config.toml
arch = "convnext"
model = "multi-label audio tagger"
dataset = "synthesized solo parts of chorales (CocoChorales)"
train_examples = 39062
gain_aug_db = 10
n_mels = 64
hop_length = 160
input = "log_mel"
spec_augment = true
win_length = 400
norm = "layernorm"
activation = "swiglu"
mlp_ratio = 2.67
dropout = 0.05
inner_norm = false
moe = "soft"
num_experts = 8
moe_every = 2
expert_mlp_ratio = 1
slots_per_expert = 1
shared_expert = true
subsampling = 2
layers = 16
width = 192
kernel_size = 7
num_labels = 51
residual_init = "none"
optimizer = "soap"
beta2 = 0.99
lr = 0.0015
beta1 = 0.9
shampoo_beta = 0.95
eps = 1e-08
precondition_frequency = 20
max_precond_dim = 1536
one_sided = false
adamw_lr_other_params = 0.0016
steps = 18200
batch_size = 128
epochs = 59.6
lr_schedule = "linear"
final_lr_fraction = 0
warmup_steps = 360
weight_decay = 0.1
adamw_weight_decay_other_params = 0
Rows from block 7 of a small multi-label audio tagger, named by matrix and row number. Rows with one number within an expert belong to one neuron, the router's apart. Each number is 128 + 24 x the weight over its row's rms, rounded and kept within 0 to 255. All counts start at 0. After the name is the row's rms in percent of the matrix's.
Before each expert's rows are labels from the 100 clips, of 14976, where the router gives the expert most weight on average: "responds to" is what is common among them. Only what is clearly more common there than usual is listed. The data: synthesized solo parts of chorales (CocoChorales). In brackets: how many of the 100, against the usual share in percent.
# router: slot weights (model.blocks.7.mlp.router.weight, 8x192, trained with AdamW), inputs 0-191
# gate: expert gate (model.blocks.7.mlp.gate, 8x192x192), inputs 0-191
# up: expert up (model.blocks.7.mlp.up, 8x192x192), inputs 0-191
# down: expert down (model.blocks.7.mlp.down, 8x192x192, transposed), outputs 0-191

# expert 4
responds to: note F5 (69 vs 8.1); flute (60 vs 8.9); note F#5 (37 vs 7.2); note G#5 (29 vs 3.9)
router.4 090 [ 95 138 107 105 108 115 120 133 161 176 121 134  94  66 111 163 149 123 157 121 124 130 182 126 136 148 144 117 130 120 159 141  99 125  67 115 148 129 135 130 140 153 121 150 151 139 145 182 160 155 111 148 159 126 120 125 144 113  99 121 178 108 139 147 102 171 120 139 135 136 101 143 134 103 176 128 119 130 147 114 134 141 154 136 113 119 148 111  95 172 128 122 134 123 103 124 120 135 138 107 135 105 170 153 150 136 142 129 133 122  91 118 101  84  99 132 123 121 127 125 150 134 123 103 120 155 180 119 133 150 108 101 132 130 133 162 128  90 111 127  86  98 147 109 144 133 101 162 139 137 132 136 121  80 195 148 118 121  89 123 174 109 164 177 129 107  77 192 153 139 119 123 124 118 119 167 130  94 178 148 110 135 109 119 109 130 126 105 115  76  96 105]
gate.0 091 [162 114 134 117 126 105 100 124 125  96 136 148 140 142 181 129 124  83 158 114 112 134 109 104 144 112 118 149 126 128 135 126 133 131 118 111  72  98 100 117 178 147 119 101 172 126 159 108 134 177 101 163 126 163 128 140 132 125  89  87 154  92 150 131 145 120 106 122 165 131 122 154 120 121  60 116 114 145 118 139 162  76 144 115 163 152 143 132 116 161 118 130 149 128 166 170 133 137 110 135  99 113 157 132 147 125 142  98 137 142 130 112 149 161  95 130 114 129 117 139 118 108 150 131 109 177 103 146 151 124 117 121 151 107 137 144 153 134  98 133 126 124 163 163  89 132 119  90 123 115 121 124 130 181  99  79 109 163 148 164 118 108 109 123 140 170 110 157 120  94  98 161 136 146 113  90  98 132 110 102 134 117 124 124 142 134 192 211 134 139 152 125]
up.0 088 [105 116 135 141 150 149 141 108 154  95 151 138 116  86 117 131 115  45 159 124 122 178 119 152 152 139 102 114 132 203 120 118 116 148 131 118 152 139 120 105 181 112 122 166 198 133 135 151 167 132 118 138 131 108 109 126 137 135  69  85 126 105 116 154 138 155  98 163 129 119 135 131 122 114 142 143 118 139 133 192 148 117 138 105 184 139 154 131 114 145 155 132 158 112 113 113  99 151 124 129 182 116 156 150 168 148 171 149  72 128  91 112 144 101 130  73 139 148 164 116 124 138 145 123 134 112 127 146  95 139 135 131  95  95 122 138 111 126  85 145 138 105 107 122 146 126 139  97 151 107 125 139 132 150 137 147  99 156 150 127 109 133 137 134 119 155  78 162 139 143 131 124 119 149  94 132  91 116 138 141 151 122 142 135  86  94 138 103 142 128 128 115]
down.0 098 [120 117  98 129  99  98 107 127 111 158 111 149 125 143 120 148 151 103 118 172 109 141 118 140 146 136 103 120 136 134  77  89 153 155 153  81 159 102 148 182 116 133 127 127 169 125 137  99 159  92 164  99 150 122 129 115 118 136 134 137 136 140 118 130 123 148 148  91 116 143 114 155 160 138 121 151 112 107 125  88 155 114 134 168  83  90 115  85 153 150 125 106 152 125 136 140  97 123 141 126 123 114 174 115 127 131 101  89 137 126  96 148 130 122 159 149 169 107 146 148 150 121 126 107 119 153 124 154  80 145  83  94  71  95  92 106 145 170 135 120 130 156 109 112 136 131 145 150 147 127 127 155 133 148 136 171  92 104 139  79 152 168 104  79 108  94  74 145  73 131 107 114 115 115 146 126 180 139 114 150 114 111 112 148 141 141 120  78 119 123 125 126]
gate.1 095 [124 111  78 138 130 137 144 117 165 123  98 138 124 158 161 156 177 192 125 151 107 164 154  98 125 137  83 133 111 169 164  93 149 118  93 146  95  86 125 123 119 137 125 145  83 153 186 125 127 133 120 122 131 140 111 125 191  77 144 136 124 154 135  86 121 130 116 138 134 158 127 139 139 114 123 131 100 147 144 161 128  92 124 112 132 133 139 140 129 101 122 102 133  97 135  96 106  85 141 128 101  96 116 151 156 123 129  95 137 155 139 160 130 129  86 101 117 121 124 123 138 114 148 142 143  88  98  95 141  59 117 135 121 126  84 128 133 100  93 117 133  97  94 112  99 144 136 143 107 124 156 130 117 109 143 183  63 113 106 129  97 142 158 157 126 125 142 111 122 123  92 131 123  83 126 162 121 131 115 141 108 135 112 105 131 103 129 122 193 130 130 116]
up.1 093 [110 134 112 111 127 167 126 127 180 122 139 164 123 144 117 164 140 193 125 172 114 164 130 126 140 101  94 139 102 150 158 107 145 129 147 137  99  88 143 163  95 125 120 113 122 140 175 129 100 142 131 124 144 130 135 120 115 129 155 126 138 115 125  92 125 110 137 151 123 141  77 129 146 120 141 109 118 124 134 129 166 103 122 146 149 151 115 105 161 124 140  19 143 116 130 129 147  89 149 133 131  66 157 145 129 153 135 107 124 126 161 137 120 140  69  68 128 135 102 137 138 105 134 144 123  81 119 123 163 119 118 129 104 120 127 138 143 147  69 144  86 100 136 126  96 122 150 100 115 107 154 145 134 113 123 168  90 131 112 144 115 161 117 138 131 105 136  92 114 138 153 124 107  73  85 143 143 125  80 145 125 103 104  86 109 118 124 132 152 116 102 133]
down.1 096 [ 98 182 115  94 111 132 127 186 117 103 153 142  85 189 104 139 137 101 107  80 152 177 147 114 109 126 164 130 155 172 128 117 146 142 179 140 126 117 133 118 138 152 124 120 120 118 130 126 112 152  84 117 112 130 117 151 133 130 126 119 172  89 108 139 103 112 119 110  99 141 151 109 108 128 149 121  68 140 132 142 127 134 173 152 143 139 120 160 162  76  97 102 110 112 110 134 153 108 149 130 117 126 119 163 149  98  81 151 119 119  91 129 153 150 149 112 121 148 152 112 168 178 133  84 130 141 154 119 147 116 150 115 158 156 148 121 131 150 129 129 148 128 125 159 110 143 105 158 139 128 143  89 149 138 127 144 151 148  92 124 136 122 123 138 179 126 129  90 155 122 119  96 189 160 144  97 116 109 188 109 113 103 137 117 102 101 149 118 107 133 113 149]

# expert 6
responds to: note G#3 (75 vs 8.1); note D#3 (72 vs 2.3); bassoon (64 vs 8.5)
router.6 126 [ 98  65  93  99 193  92 113 122 122  94  90 136 102 115 118 153 147 143 132 126 166 144 144  89 140 121 134 134 139 131 168 145 152  85 123  97 103  64 117  99 111 142 123 138 135 119 102 132 124 127 135 129  90 115 112 119 158 112 144 123 178 132 110 156 129 129 110 142 151 183 153 153 152 146 152 156 134 151 112 155 106 138 116  99  87 108  92 141 128 138 108 156 130 124 130  97 109 111  97 141 129 135 137  84 115 127 126 126 151  99 127  86 130  94  84 153 117 170 108 123 131 125 100 104 130 144 155 130 149 139 160 115 158  96 155 149 125 105 113  99 105  80 127 135 142 123 154 112 126 118 101 153 133  86 130 136 144 109  79 147 159 117 114 128 166 107 148 195 175 116 162 121 129 122 127 127 152 147 105  99 133 132  95 103 169 149 128 110 154 162 133 111]
gate.0 072 [111 115  95  84 119 164  95 126 139 114 140 134 118 143  94 118 107 135 131 138 103 165 158 148 115 118 141 137 121 127 150 139 114 100 163 182 183 101 122 116  91 102 126 144 141  91 113  76 113 118 124 120 122 131 129 120 108 167 154 119 125 101 139 142 107 123  89 172 126 137 128 123 147 158 134 122 154 131 166 113 148 104 152 154 105 113 154 109 117 111 138 107 117 111 157 124  68 111 131 128 105 151  96 128 132 109  92 135  95 124 139  98 107 174 144  84 122 204 171 178 144 143 133 116 135 110 143 123 160 129 152 149 118  87 155 151 137 136 132  89  98 123 112  97 101  99 150 109 140 137 157 134 150 133 115  87 167 122 104 122 113 106 164 147 152 128  99 176 144 134 141 176 111  56 112 126 146 142 152 127  97 103  98 129 129 120 140 104 119 145 103 104]
up.0 075 [113 129  86 103 133  97 151 134 176 131 141 116 141 114 127 141 149 166 109 125 130  82 145 132 118  82 150 112 147 130 122 197 150 147 137 170 144 137 109 114 114 125 151 134  91 110 136  99 128 124 135 131 148 118 103 176 102 102 102 142  75 152 115 169 139 118 121 125 139 156 111 151 129 113 165 134 115 142 128 106 105 168 144 142 142 129 140 122 160  96 151 157 115 117 146 142 170 142 139  97  95 134 141 115 144 109 145 111 114 114 110 103 123 128 104 153 102 113 178 126 185 129 142 112 156 122 156 137 134 136 131 150 119 147 164 104 127 142 114 134 149 128 209 126 143 135 140 128 128 134 126 139 145 135 166 141 108 131 126 156 125 109 158 156 115 110 120  75  43 121 148  47 107 129 173 127 139 146 146 139 116 130 134 100 156  89 149 155 162  97 133 136]
down.0 075 [ 66 149 166 129 168 125 126 123 139 137 133 174 125 138 149 175 109  96 125 107 128 133 122 124 127  93 167 118 104 117 113 104 148 136 129 144 134 130 140 139  87 110 148 104 107 166 105 132  94 156  92 117 139 179 149 161 103 142 154 143 116 121 106 108 171 145 104 117 120 153 110 130 132  66 128 129 141 155 112 104 137 118 141 134 134  91 147 115 114  74 149  81 108 111 139 135 131 136 165 136 102 136 136 135 133 167 157 102  81 155 121 164 103 146 153 153 126 112  94 201 130 139 105 113 143 125  98 136  99  80 184 141 144 136 129 142 134  84 108 160 105 148 106 125 153 138  82 130 106 131 166 132 168 125 164 118 106 123 131 113 137 149 107 119 101 150 114 176 134 116 126 102 119 181 165 112 140 132 136 146 118 116  93 129 128 139 151 110 111 130 145  86]
gate.1 057 [136 115 120  91 131 131 119 116 109 121 106 126 135 165 159  88 141 139 157 104 159 138 131 121 140 113 116 138 130 142 140 157 102 151 162 122 104 126 112 113 153 144 131 119 111 118  98 108  99 134 106 134 165 124 128 129  81 126 107 111  95 121  94 118 167  96 122 102 129 136 149 131 117 141 162 139 124 126 107 142  94 147 106 130 125 115 131 127 109  88 150  87 132 133 153  90 162 118 104 109 127 143 125 132 135 116 114  78 128 119 145 150  78 143 114  86 153 111 106 124 128 119 132  81 116  97 123 203 154 102  83 141 128 152  87 116 143  90 141 103 163 254 124 196 111 123 105 114 152  96 147 125 131 130 140 158 117 126 129 114 116 100 137 100 132  99 152 122 134 131 137 147 131 140  80 130 109 128 139 108 168 145 170 154 137 158 131 135 125 120 115 173]
up.1 067 [ 95 141 130 150 150 104 151 128 128 106 160 152  92 119 127 148 129  67 110 117 134 108 139 121 177  90 117 168 172 122 151 112  88 127 181 138 133 135 110 151 144 117  97 118 162  91 123 123 127 134 120 117 120 153 101 188 135 135 120 124 109 131 156 108 110 114 150 152 126 112 175 148 121 137  73 118 107 136 161 154  91 130 132 101 114  91 116 141 100 154 151 166 147 169 114 123 135 102 116 156 130 181 121 103 146  90 132 127 154 104 122 124 144 100 112 137  99 185 144 112 114 120 131 132 138  39 133  81 163 116 146  90 136  98 130 143 147 158  98 144 150 141 189 146 168 137 110 166 113 155 129 140 121 111 164 149 119 119 120 117 141 122 116 107 118 108  81 151 111 119 114 141 123 124 140 120 138 128 110 133 144  93 133 154 120  91 146 118 143 125  95 110]
down.1 064 [135 129 113 113 105 134  83 108 114 154 153 129 125 130 116 102 116 126 143 113 127 159  94 164 133 157 149 130 104 132 130 119 139 184 113 142 142 148 156 122 161 119  67 110 152  73 116 131 125 108 117 129 107  96 152 135  82 184 128 155 140 124  98  94 127 130 141 136 119 174 146 163 110  98 118 122  80 142 154 138 157 118 149 127  83 103 141 117 141 108 162  88  97 108 142 141 144 133 138 123  84 166 132  98 122 125 119 127 101 162 126 152 117 105 153 144 119 198 108 171 129 149 108 132  97 135 135 126 160 112 113 144 110 123 155 142 142 145 143 179 133 115 147 133 125 102 141 139 100 156 132 110 142  87  89  92 129 103 116 128 108 132 113 138 101 149 100 158  91 138 137  83 136  76 142  55 124 123 183 144  96 150 138 124 105 134 124 141 123 124 169 132]

# expert 5
responds to: note A#3 (63 vs 10.5); tuba (32 vs 8.5); bassoon (30 vs 8.5); instrument: cello (25 vs 9.8)
router.5 089 [136 116  77  96 125 149 138 140  89 129 150 133  98 101 140 128 118 127 121 139 142 130 157 165 153 135 147 144 102 116 142 119 146 110 100 125 106 100 141  92 105 138 108 144 140 124 115 115 159 131 134 109 161 145 127  75 176 110 117 142 169 129 119 128 106 162 140 157 158 125 170 101 185 114 122 144 135 151 103 138 107 110 123 131  93  86 127 140 143 151 142 163 147 138  81 132 128 135 138 139 117 126 134 151 113 149 132 140 150 145  72 133 109  78  89 167 117 149 134 125 149 151  79 116 143 162 160 117 103 122 127  91 129 125 155 175 120 170 153 111 102  61 160  82 124 145 124 116  98 128 129 122 139 100 173 105  96 139 117 101 172  91 164 128 158 139 157 165 173 141 152 122 129 104 143 123 159 166 148 121 107 166 107 163 136 131 111 129 109 113 108 149]
gate.0 098 [104 148 157 137 158 122 135 132 125 130 124 140 126 192 148 126 131 156  90 144 126 121 112 123 160 128 109  97 124  74 143  66 142  89 141 130 120 152 118 117 141 121 155 179 114 111 139 139 118 152 140 115 143 127 135 107 103 116 116 117 153 140 130 133 120 127 111 103 147 104 142 158 115 114 122 129 120 110 100 128 110 174 100 143 157 126 122  99 134 162 143 126 132 128 105 157 115 129  78 119 175 143 116  90 128 166 118 130  75 118 158 165 143 118 118 136 120 174 114 151 143 117 143 128 143 112 117 114 180  93 103 169 119 190 126 183 107 136 111 120 102  75  65 160 111 123  89 152 139 107 142 143  90 132 110 140 138 154 152 120 112 148 156 160 133 100  84 169 132 133 112 143 123 146 122 133 131 138 136 148  89 143 137 114  94 142 178 124 135  85 181 162]
up.0 093 [140 111 121 114 137 123 137 151 143 141 136 112 152 124 125 103 108 150 103 100 110 133 137 139 107  96  98  82 132 155 127 169 186 133  72 156 168 147 169 170  97  84 132 132 116 129 172  91 125  67 108 129 120 162 105 112 153 119 100 128 123 113 117 117 134 124 109 104 136  97 148 159  85  80  96 103 141 139  99 129 118 117 150 114 139 156 163 152 117 146 156  84 132 154 155 116 112 138 132 119 172 117 126  96 131 135 136 104 158 126 121 158 110 130 121 134 130 167 116  94 123 147 136  99 130 184 107  80 155 136 104 123  93 157 151 123 163 135 134 159  81 176 108 141 155 112 116 125 117 159 119 135 107 107 147 124 106 113 144  99 156 135 130  91 135  74 101  81  64 145 135 150 119 125 136 155 113 102 148 138 128 131 122 147 138 129 150 157 131 106 124 157]
down.0 090 [103 120  56 149 148 147 135 169 140 127 126  97 161 123 143 138 102 116 181 135 104 118  42 114 139 178 130 125 167 161  95 107 149 117 152  93 120 116 113 134 110 138 154  76 123 115 114  99 129 114 152 127 158 101 135 164 139  95  80 141 136 155 165 143 134 142 156 133 135  99 149 115 144 112 150 112 121 120 149 126 132 148 141 122 141 119 124 114  89 157  95 125 132 141 136 140 145 157 126 134  95 116 105 133  76  96 131 142 133 113 137  85 132 136 115 111 163 110 123 131  86  94 136 121 115 130 165  90 109 144 161 155 100 103 145 145 130 135 147 165 112 156 127 132 135 144 140  98 141  84 130 139 144 133 121 127  91 143 104 127 117 136 125 119 146 145 103 105 160 102 184 116 145  69 112 135 103  91 134 139  93  73 115 147 103 133 176 115  99 156 146 115]
gate.1 134 [115 116  95 159  80 117 156 105 103 101 104  90 135 128 115 160 184 178 114 153 144 151 137 135  90 164 132 139 121 107 164 139  66 149 152 107 129  94 150 105 147 138 131 113 119 137 160 179 119 111 123 116 130 109 105 114 142 136 178 108 131 144 108 114 159 106 160 123 173 107 117 125 179 107 163 140 136 137 133  79  99 109  87 123 148 128 127 143 106 138 113 146  98 146 127 127 149 124 153 156 114  81 118 161 137 114 115 116 125 145 155 129 162 121 178 146 121  92 144 139 124 104 115 130  89  87 105 157 151 115 142  88 113  80 172 130 121 103 112  77 130 112 142 159  95 101 132 145 117 153 174 137 144 146 130 122 128 129 126 120  87 132 136 119 109 144 101 104 136 120 134 106 119 136 152 162 118 102 142 127  60 149 161  97 122 122 114 103 106 113 110 126]
up.1 118 [139 140 156  96 168 131 107 142 159 162 146 151 129 141 117 106  86  69 128  87 126 119 125 125 143  87 126 126 152 152 106 143 180 115  96 150 143 154 109 155 130 129 112 141 134 115  96  95 118 141 115 152 121 131 151 146  96 118  67 166 100 116 144 148  88 135  75 136 101 135 131 134 126 143 105 118 106  86 115 201 119 178 170 121  96 130 139 124 112 116 146 103 165 110 152 105 129 116  95 104 106 163 143 100 125 126 148 141 146 124  88 114 122 119  78  95 139 186 121 113 128 147 152 108 162 137 150 123 126 125 124 163 114 158  90 122 122 156 126 165 140 160 128 122 157 130 125  98 119 109  68 138 122 125 121 115 129 131 140 125 140 118 107 160 122 107 140 186 112 168 124 125 142 111  98  99 147 141 144 113 178 124  93 164 148 142 141 150 127 147 122 118]
down.1 123 [158 138 121 126 147  96 120 137 112 102 179 113 129 146 127 129 128 113 150 135 126 100 123 116 153 166 138 140 135 151  98 146 118 115 115 132 156 158 116 103 155 131 122  73 120 141 118 107 128 168 134 157  99 128 101 116 114 122 114 141 172 154 115 166 157 158  75 158 139 112 105 156 141 138 114 140 123 121 104 114 143 128 122 130 135 176  93 159 147 149 128 171 207 126 161 127 121  96 162 135 117 143 161 131  88 154 152 129 140 172 108 145 124 134 119 130 138 139 168 135 138 143 113 176 103 123 122 121 123  89 113 112 106 114 115  52 119 165 147  86  76 172 117 116 105 112 132  98 117 131 110 129 144 129 113 112 176 140 137 182 176 157 149 132 133 102 134 128 110 179 148  92 123 171 167 137 120  93 139 124 123 144 155  97 136 138 137 150 100 119 122 150]

# expert 0
responds to: note E5 (57 vs 7.7); note D5 (56 vs 8.3); violin (42 vs 13.7); note F#5 (33 vs 7.2)
router.0 092 [115 116  79 141 180  94 123  93 130  91 150 115 115 147 135 152 162 120 118 160 183 136 124 127 116 125 130 119 120 139 137 117 160  95  98 101 134  95 146 124 109 134 148 171 150 118  92 136 171 179 125 149  55 133 110  76 138 109 123 137 143 129 135 163 125 127 106 152 149 153 164 145 109 144 116 126 129 112  94 141 123 128 127 105 116 125  98 130 164 127 131 139 111 122 147 132 111 118  89 173  95 161 153 132 113 114 116 115 123 116 112 112 115  93 108 183 125 123 109 147  97 110 137 147 145 124 147 136 149 165 150 141 114 128 138 156 133  82 112  95  80  73 147 163 133 146 169  95  95 133 165 143 132 108 169 109 159 136 107 123 172 134 140 121 147 127 155 198 151 110 124 121 122 109 144 108 131 145 156 105 147  98 147 113 172 144 133  93 163 143 127 129]
gate.0 109 [136 161 146 138 111  99 137 123 111 104 123 140 140  75 148 126 135  90 145 130 145 145 154 150 117 121 145 170 123 158 162 108 125 102 147 118 130 107 158 157  87  99  77 106 102 137  91 150 101 115 103 168 137 110 141 102 138 158 188 121 188 150 122 156 156 125 127 144 141 141 134 123 154 124 127 107 148 112 125 101 118 102 142 139 122 115 115 152 114 129 168  88  79 136 115 153 124 128  94 120 142 139 163 140 127 110 126 135 128 153 100 122 157 205 125 125 169  70 142 150 120 111 151 123  98 162 153 114 107 176 113 133 117 103 114 131  95  93 135 146 120 132 145 136 123 123 119 103 120 123  85 113 138 123 102 124 144 135 115 170 107 142 116 159 118 100 132 171 167 113 134 116 116 116 148 136 139 121 141  96  86 103 119 140 190 165  87 144  85 143  76 121]
up.0 122 [145 157 146 136 126 133 117 153  96 139 111 134 113 160 102 111  92 111 148 122 159 123 108 114 118 132 173 137 109  92 136  84  88  99 151  87 122 132 143 166 134 131 154 129 101 176 147 134 144 118 129  86 133 152 154 128 131 119 147 116 157 101 110 121 134 115 107  98 142 137 124 147 106 112 168  73 126 120 110 175 180  62 128 153 133 130 104 190 129 116 103  93  74 152 151 147 138 146 103 171 112 161 181 120 161 159 125 109 155 128 122 108 105 137 130 123 122 133 145 147 131 138 108 149 153  90 188 117 153 124 132 101 113 167 116 116 106 111 137 126  82 121 135 170 123 113 113 106 122  66 132 151 129 127 139 157 158 130  99 145 129 153 127 167 136  96 133 120 142 122  99 107 155 129 108 116 122 116 105  93 149 120 109 148 121 125 137 110 104 165  84 150]
down.0 116 [173 152 149 156 109 119 139  75  96 125 150 109 136 166 110 149 152 156 135 134 146 176 114 127 163 152 135 131 118 120 124 115 180  89  91 113 131 155 117 138 103 112 117 141 117 111 129 105  84 169 124 103 129 168 134 166 142 141  82 124 124 122 145 122 120 139  82 103 144 130 193 103 164 158 127 150 131 160 126  97  86 156 147 116 102 105 114 144 139 141 120 136  97 108 107  98 107  79  82 113 109 144 127 163 130 165 154 131 131 113 128 113 154 146 122  98 124 147 123 160 117  97 143 119 119 107 137 137 118 131  76 122 101 134 100 127 154 159 112 131 121 147 158 109 165 195 139 110 162 160 117 109 141 154 119  82 121 142 102 174 147 121 114 119 113 117 123 111 120 150  64 137 147  85  83 133  94 106 130 135 151 125  93 124 139 121 136 155 134 122 136 111]
gate.1 071 [114 149 175 176 115 116 125 124 103  97  74 121 147 157  89 122 154  64 139 127 152 131 103 136  86 134 126 157 168  87  99  88 113 108 138 154 126 113 140 126 179 126 143 108 133 149 165 144 135 115 134 112 105  93 143 113 143 124 149 101  92 102 147 171 160 124 160 146 127 159 112 113 121 140 164 117 132 159 104 165 141 165 144 129 113  99 146 160 109 146 142 107 130 146 142 171 144  74 147 141 121 124  78 131 109 143 167 165 124 136 136  65 173 143 167  96 127 129 156 121 135 130  98 116 131  93 108 127 123 148 126 136 157 138 120  96 124 121 119 146 146 132 120  90  97 132 110 109 130 133  73 143 103 153 117 128  89 139 117 120 125 126 140 128 126 107 153 166 132 163 115 124 109  92 123  80 112  97  79 117 146 131 166 133 136 158 141 153 141 121 140 105]
up.1 065 [143 125 146  88 136 101 145  85 113 161 111 158 132 125 139 120 106 137 130 178 156 149 115 136 114  69 156 123 161 153 108 106  88 132 104 114 138 137 135 130 129 140 100  96 136 128 138 147 118 125 133 132 132  95 137 132 128 119 149 165  89 107  83 142 131  65  96 168 151 134 120 116  98 162 119 158 106 114 180 150 113 138 117 133 159 111 157 141  95 121 132  82  94  96 119 111 147 136 149 115 145 132 100 120 134 128 154 160  86  82 136 158 144 173 150 155 174 120 160 129 124 157 112 152 111 129 134 128 112 148  98 129  54 116 141 114 122 116 106 154 137 125 144 138 152 115 119 158 134 101 120 116 109 119 131 129 117 149 127  91 120 103 156 119 161 148 162 140  86 120 123 139 123 188 121 119 138 153 111 179 108 190 127 105 121 151 131 107  71 102 101 127]
down.1 076 [143 138 152 154 103 129 132 136 149 120 149 147  97 137  65 124 113 166 110 130  92 167 122  89 120 135 192 122 117 151 159 127 129 120 160 127  88 117 136  85 155 129 155 166 143 131 121 113 105 158 169 116 158  95 127 119 108 132  96 147 129 158 133 101 117 131 138 153 152 122 121 118 111 185 117  98 101 141 142 142 191 100 101 131 145 131 113 155 117 134 136 140 154 108 145 156 159 137  85 159 122 113 116 100  96 149 130 129 101 115 142 147  68 150  93 109 117 147  84 114 117 132 145 134 125 117 137 139 133 145 119 153 167 168 138 137 135 118  95 111 131 116 159  70 149 110 117 145 120 138 128 144 114 150 164 124 121 102 133 126 126 122 149 130 105 153 150 146 165  89 162  79 144 146 123 115 179 133 114 156 115 146 133 157 138 152 122 148  73  72 171 151]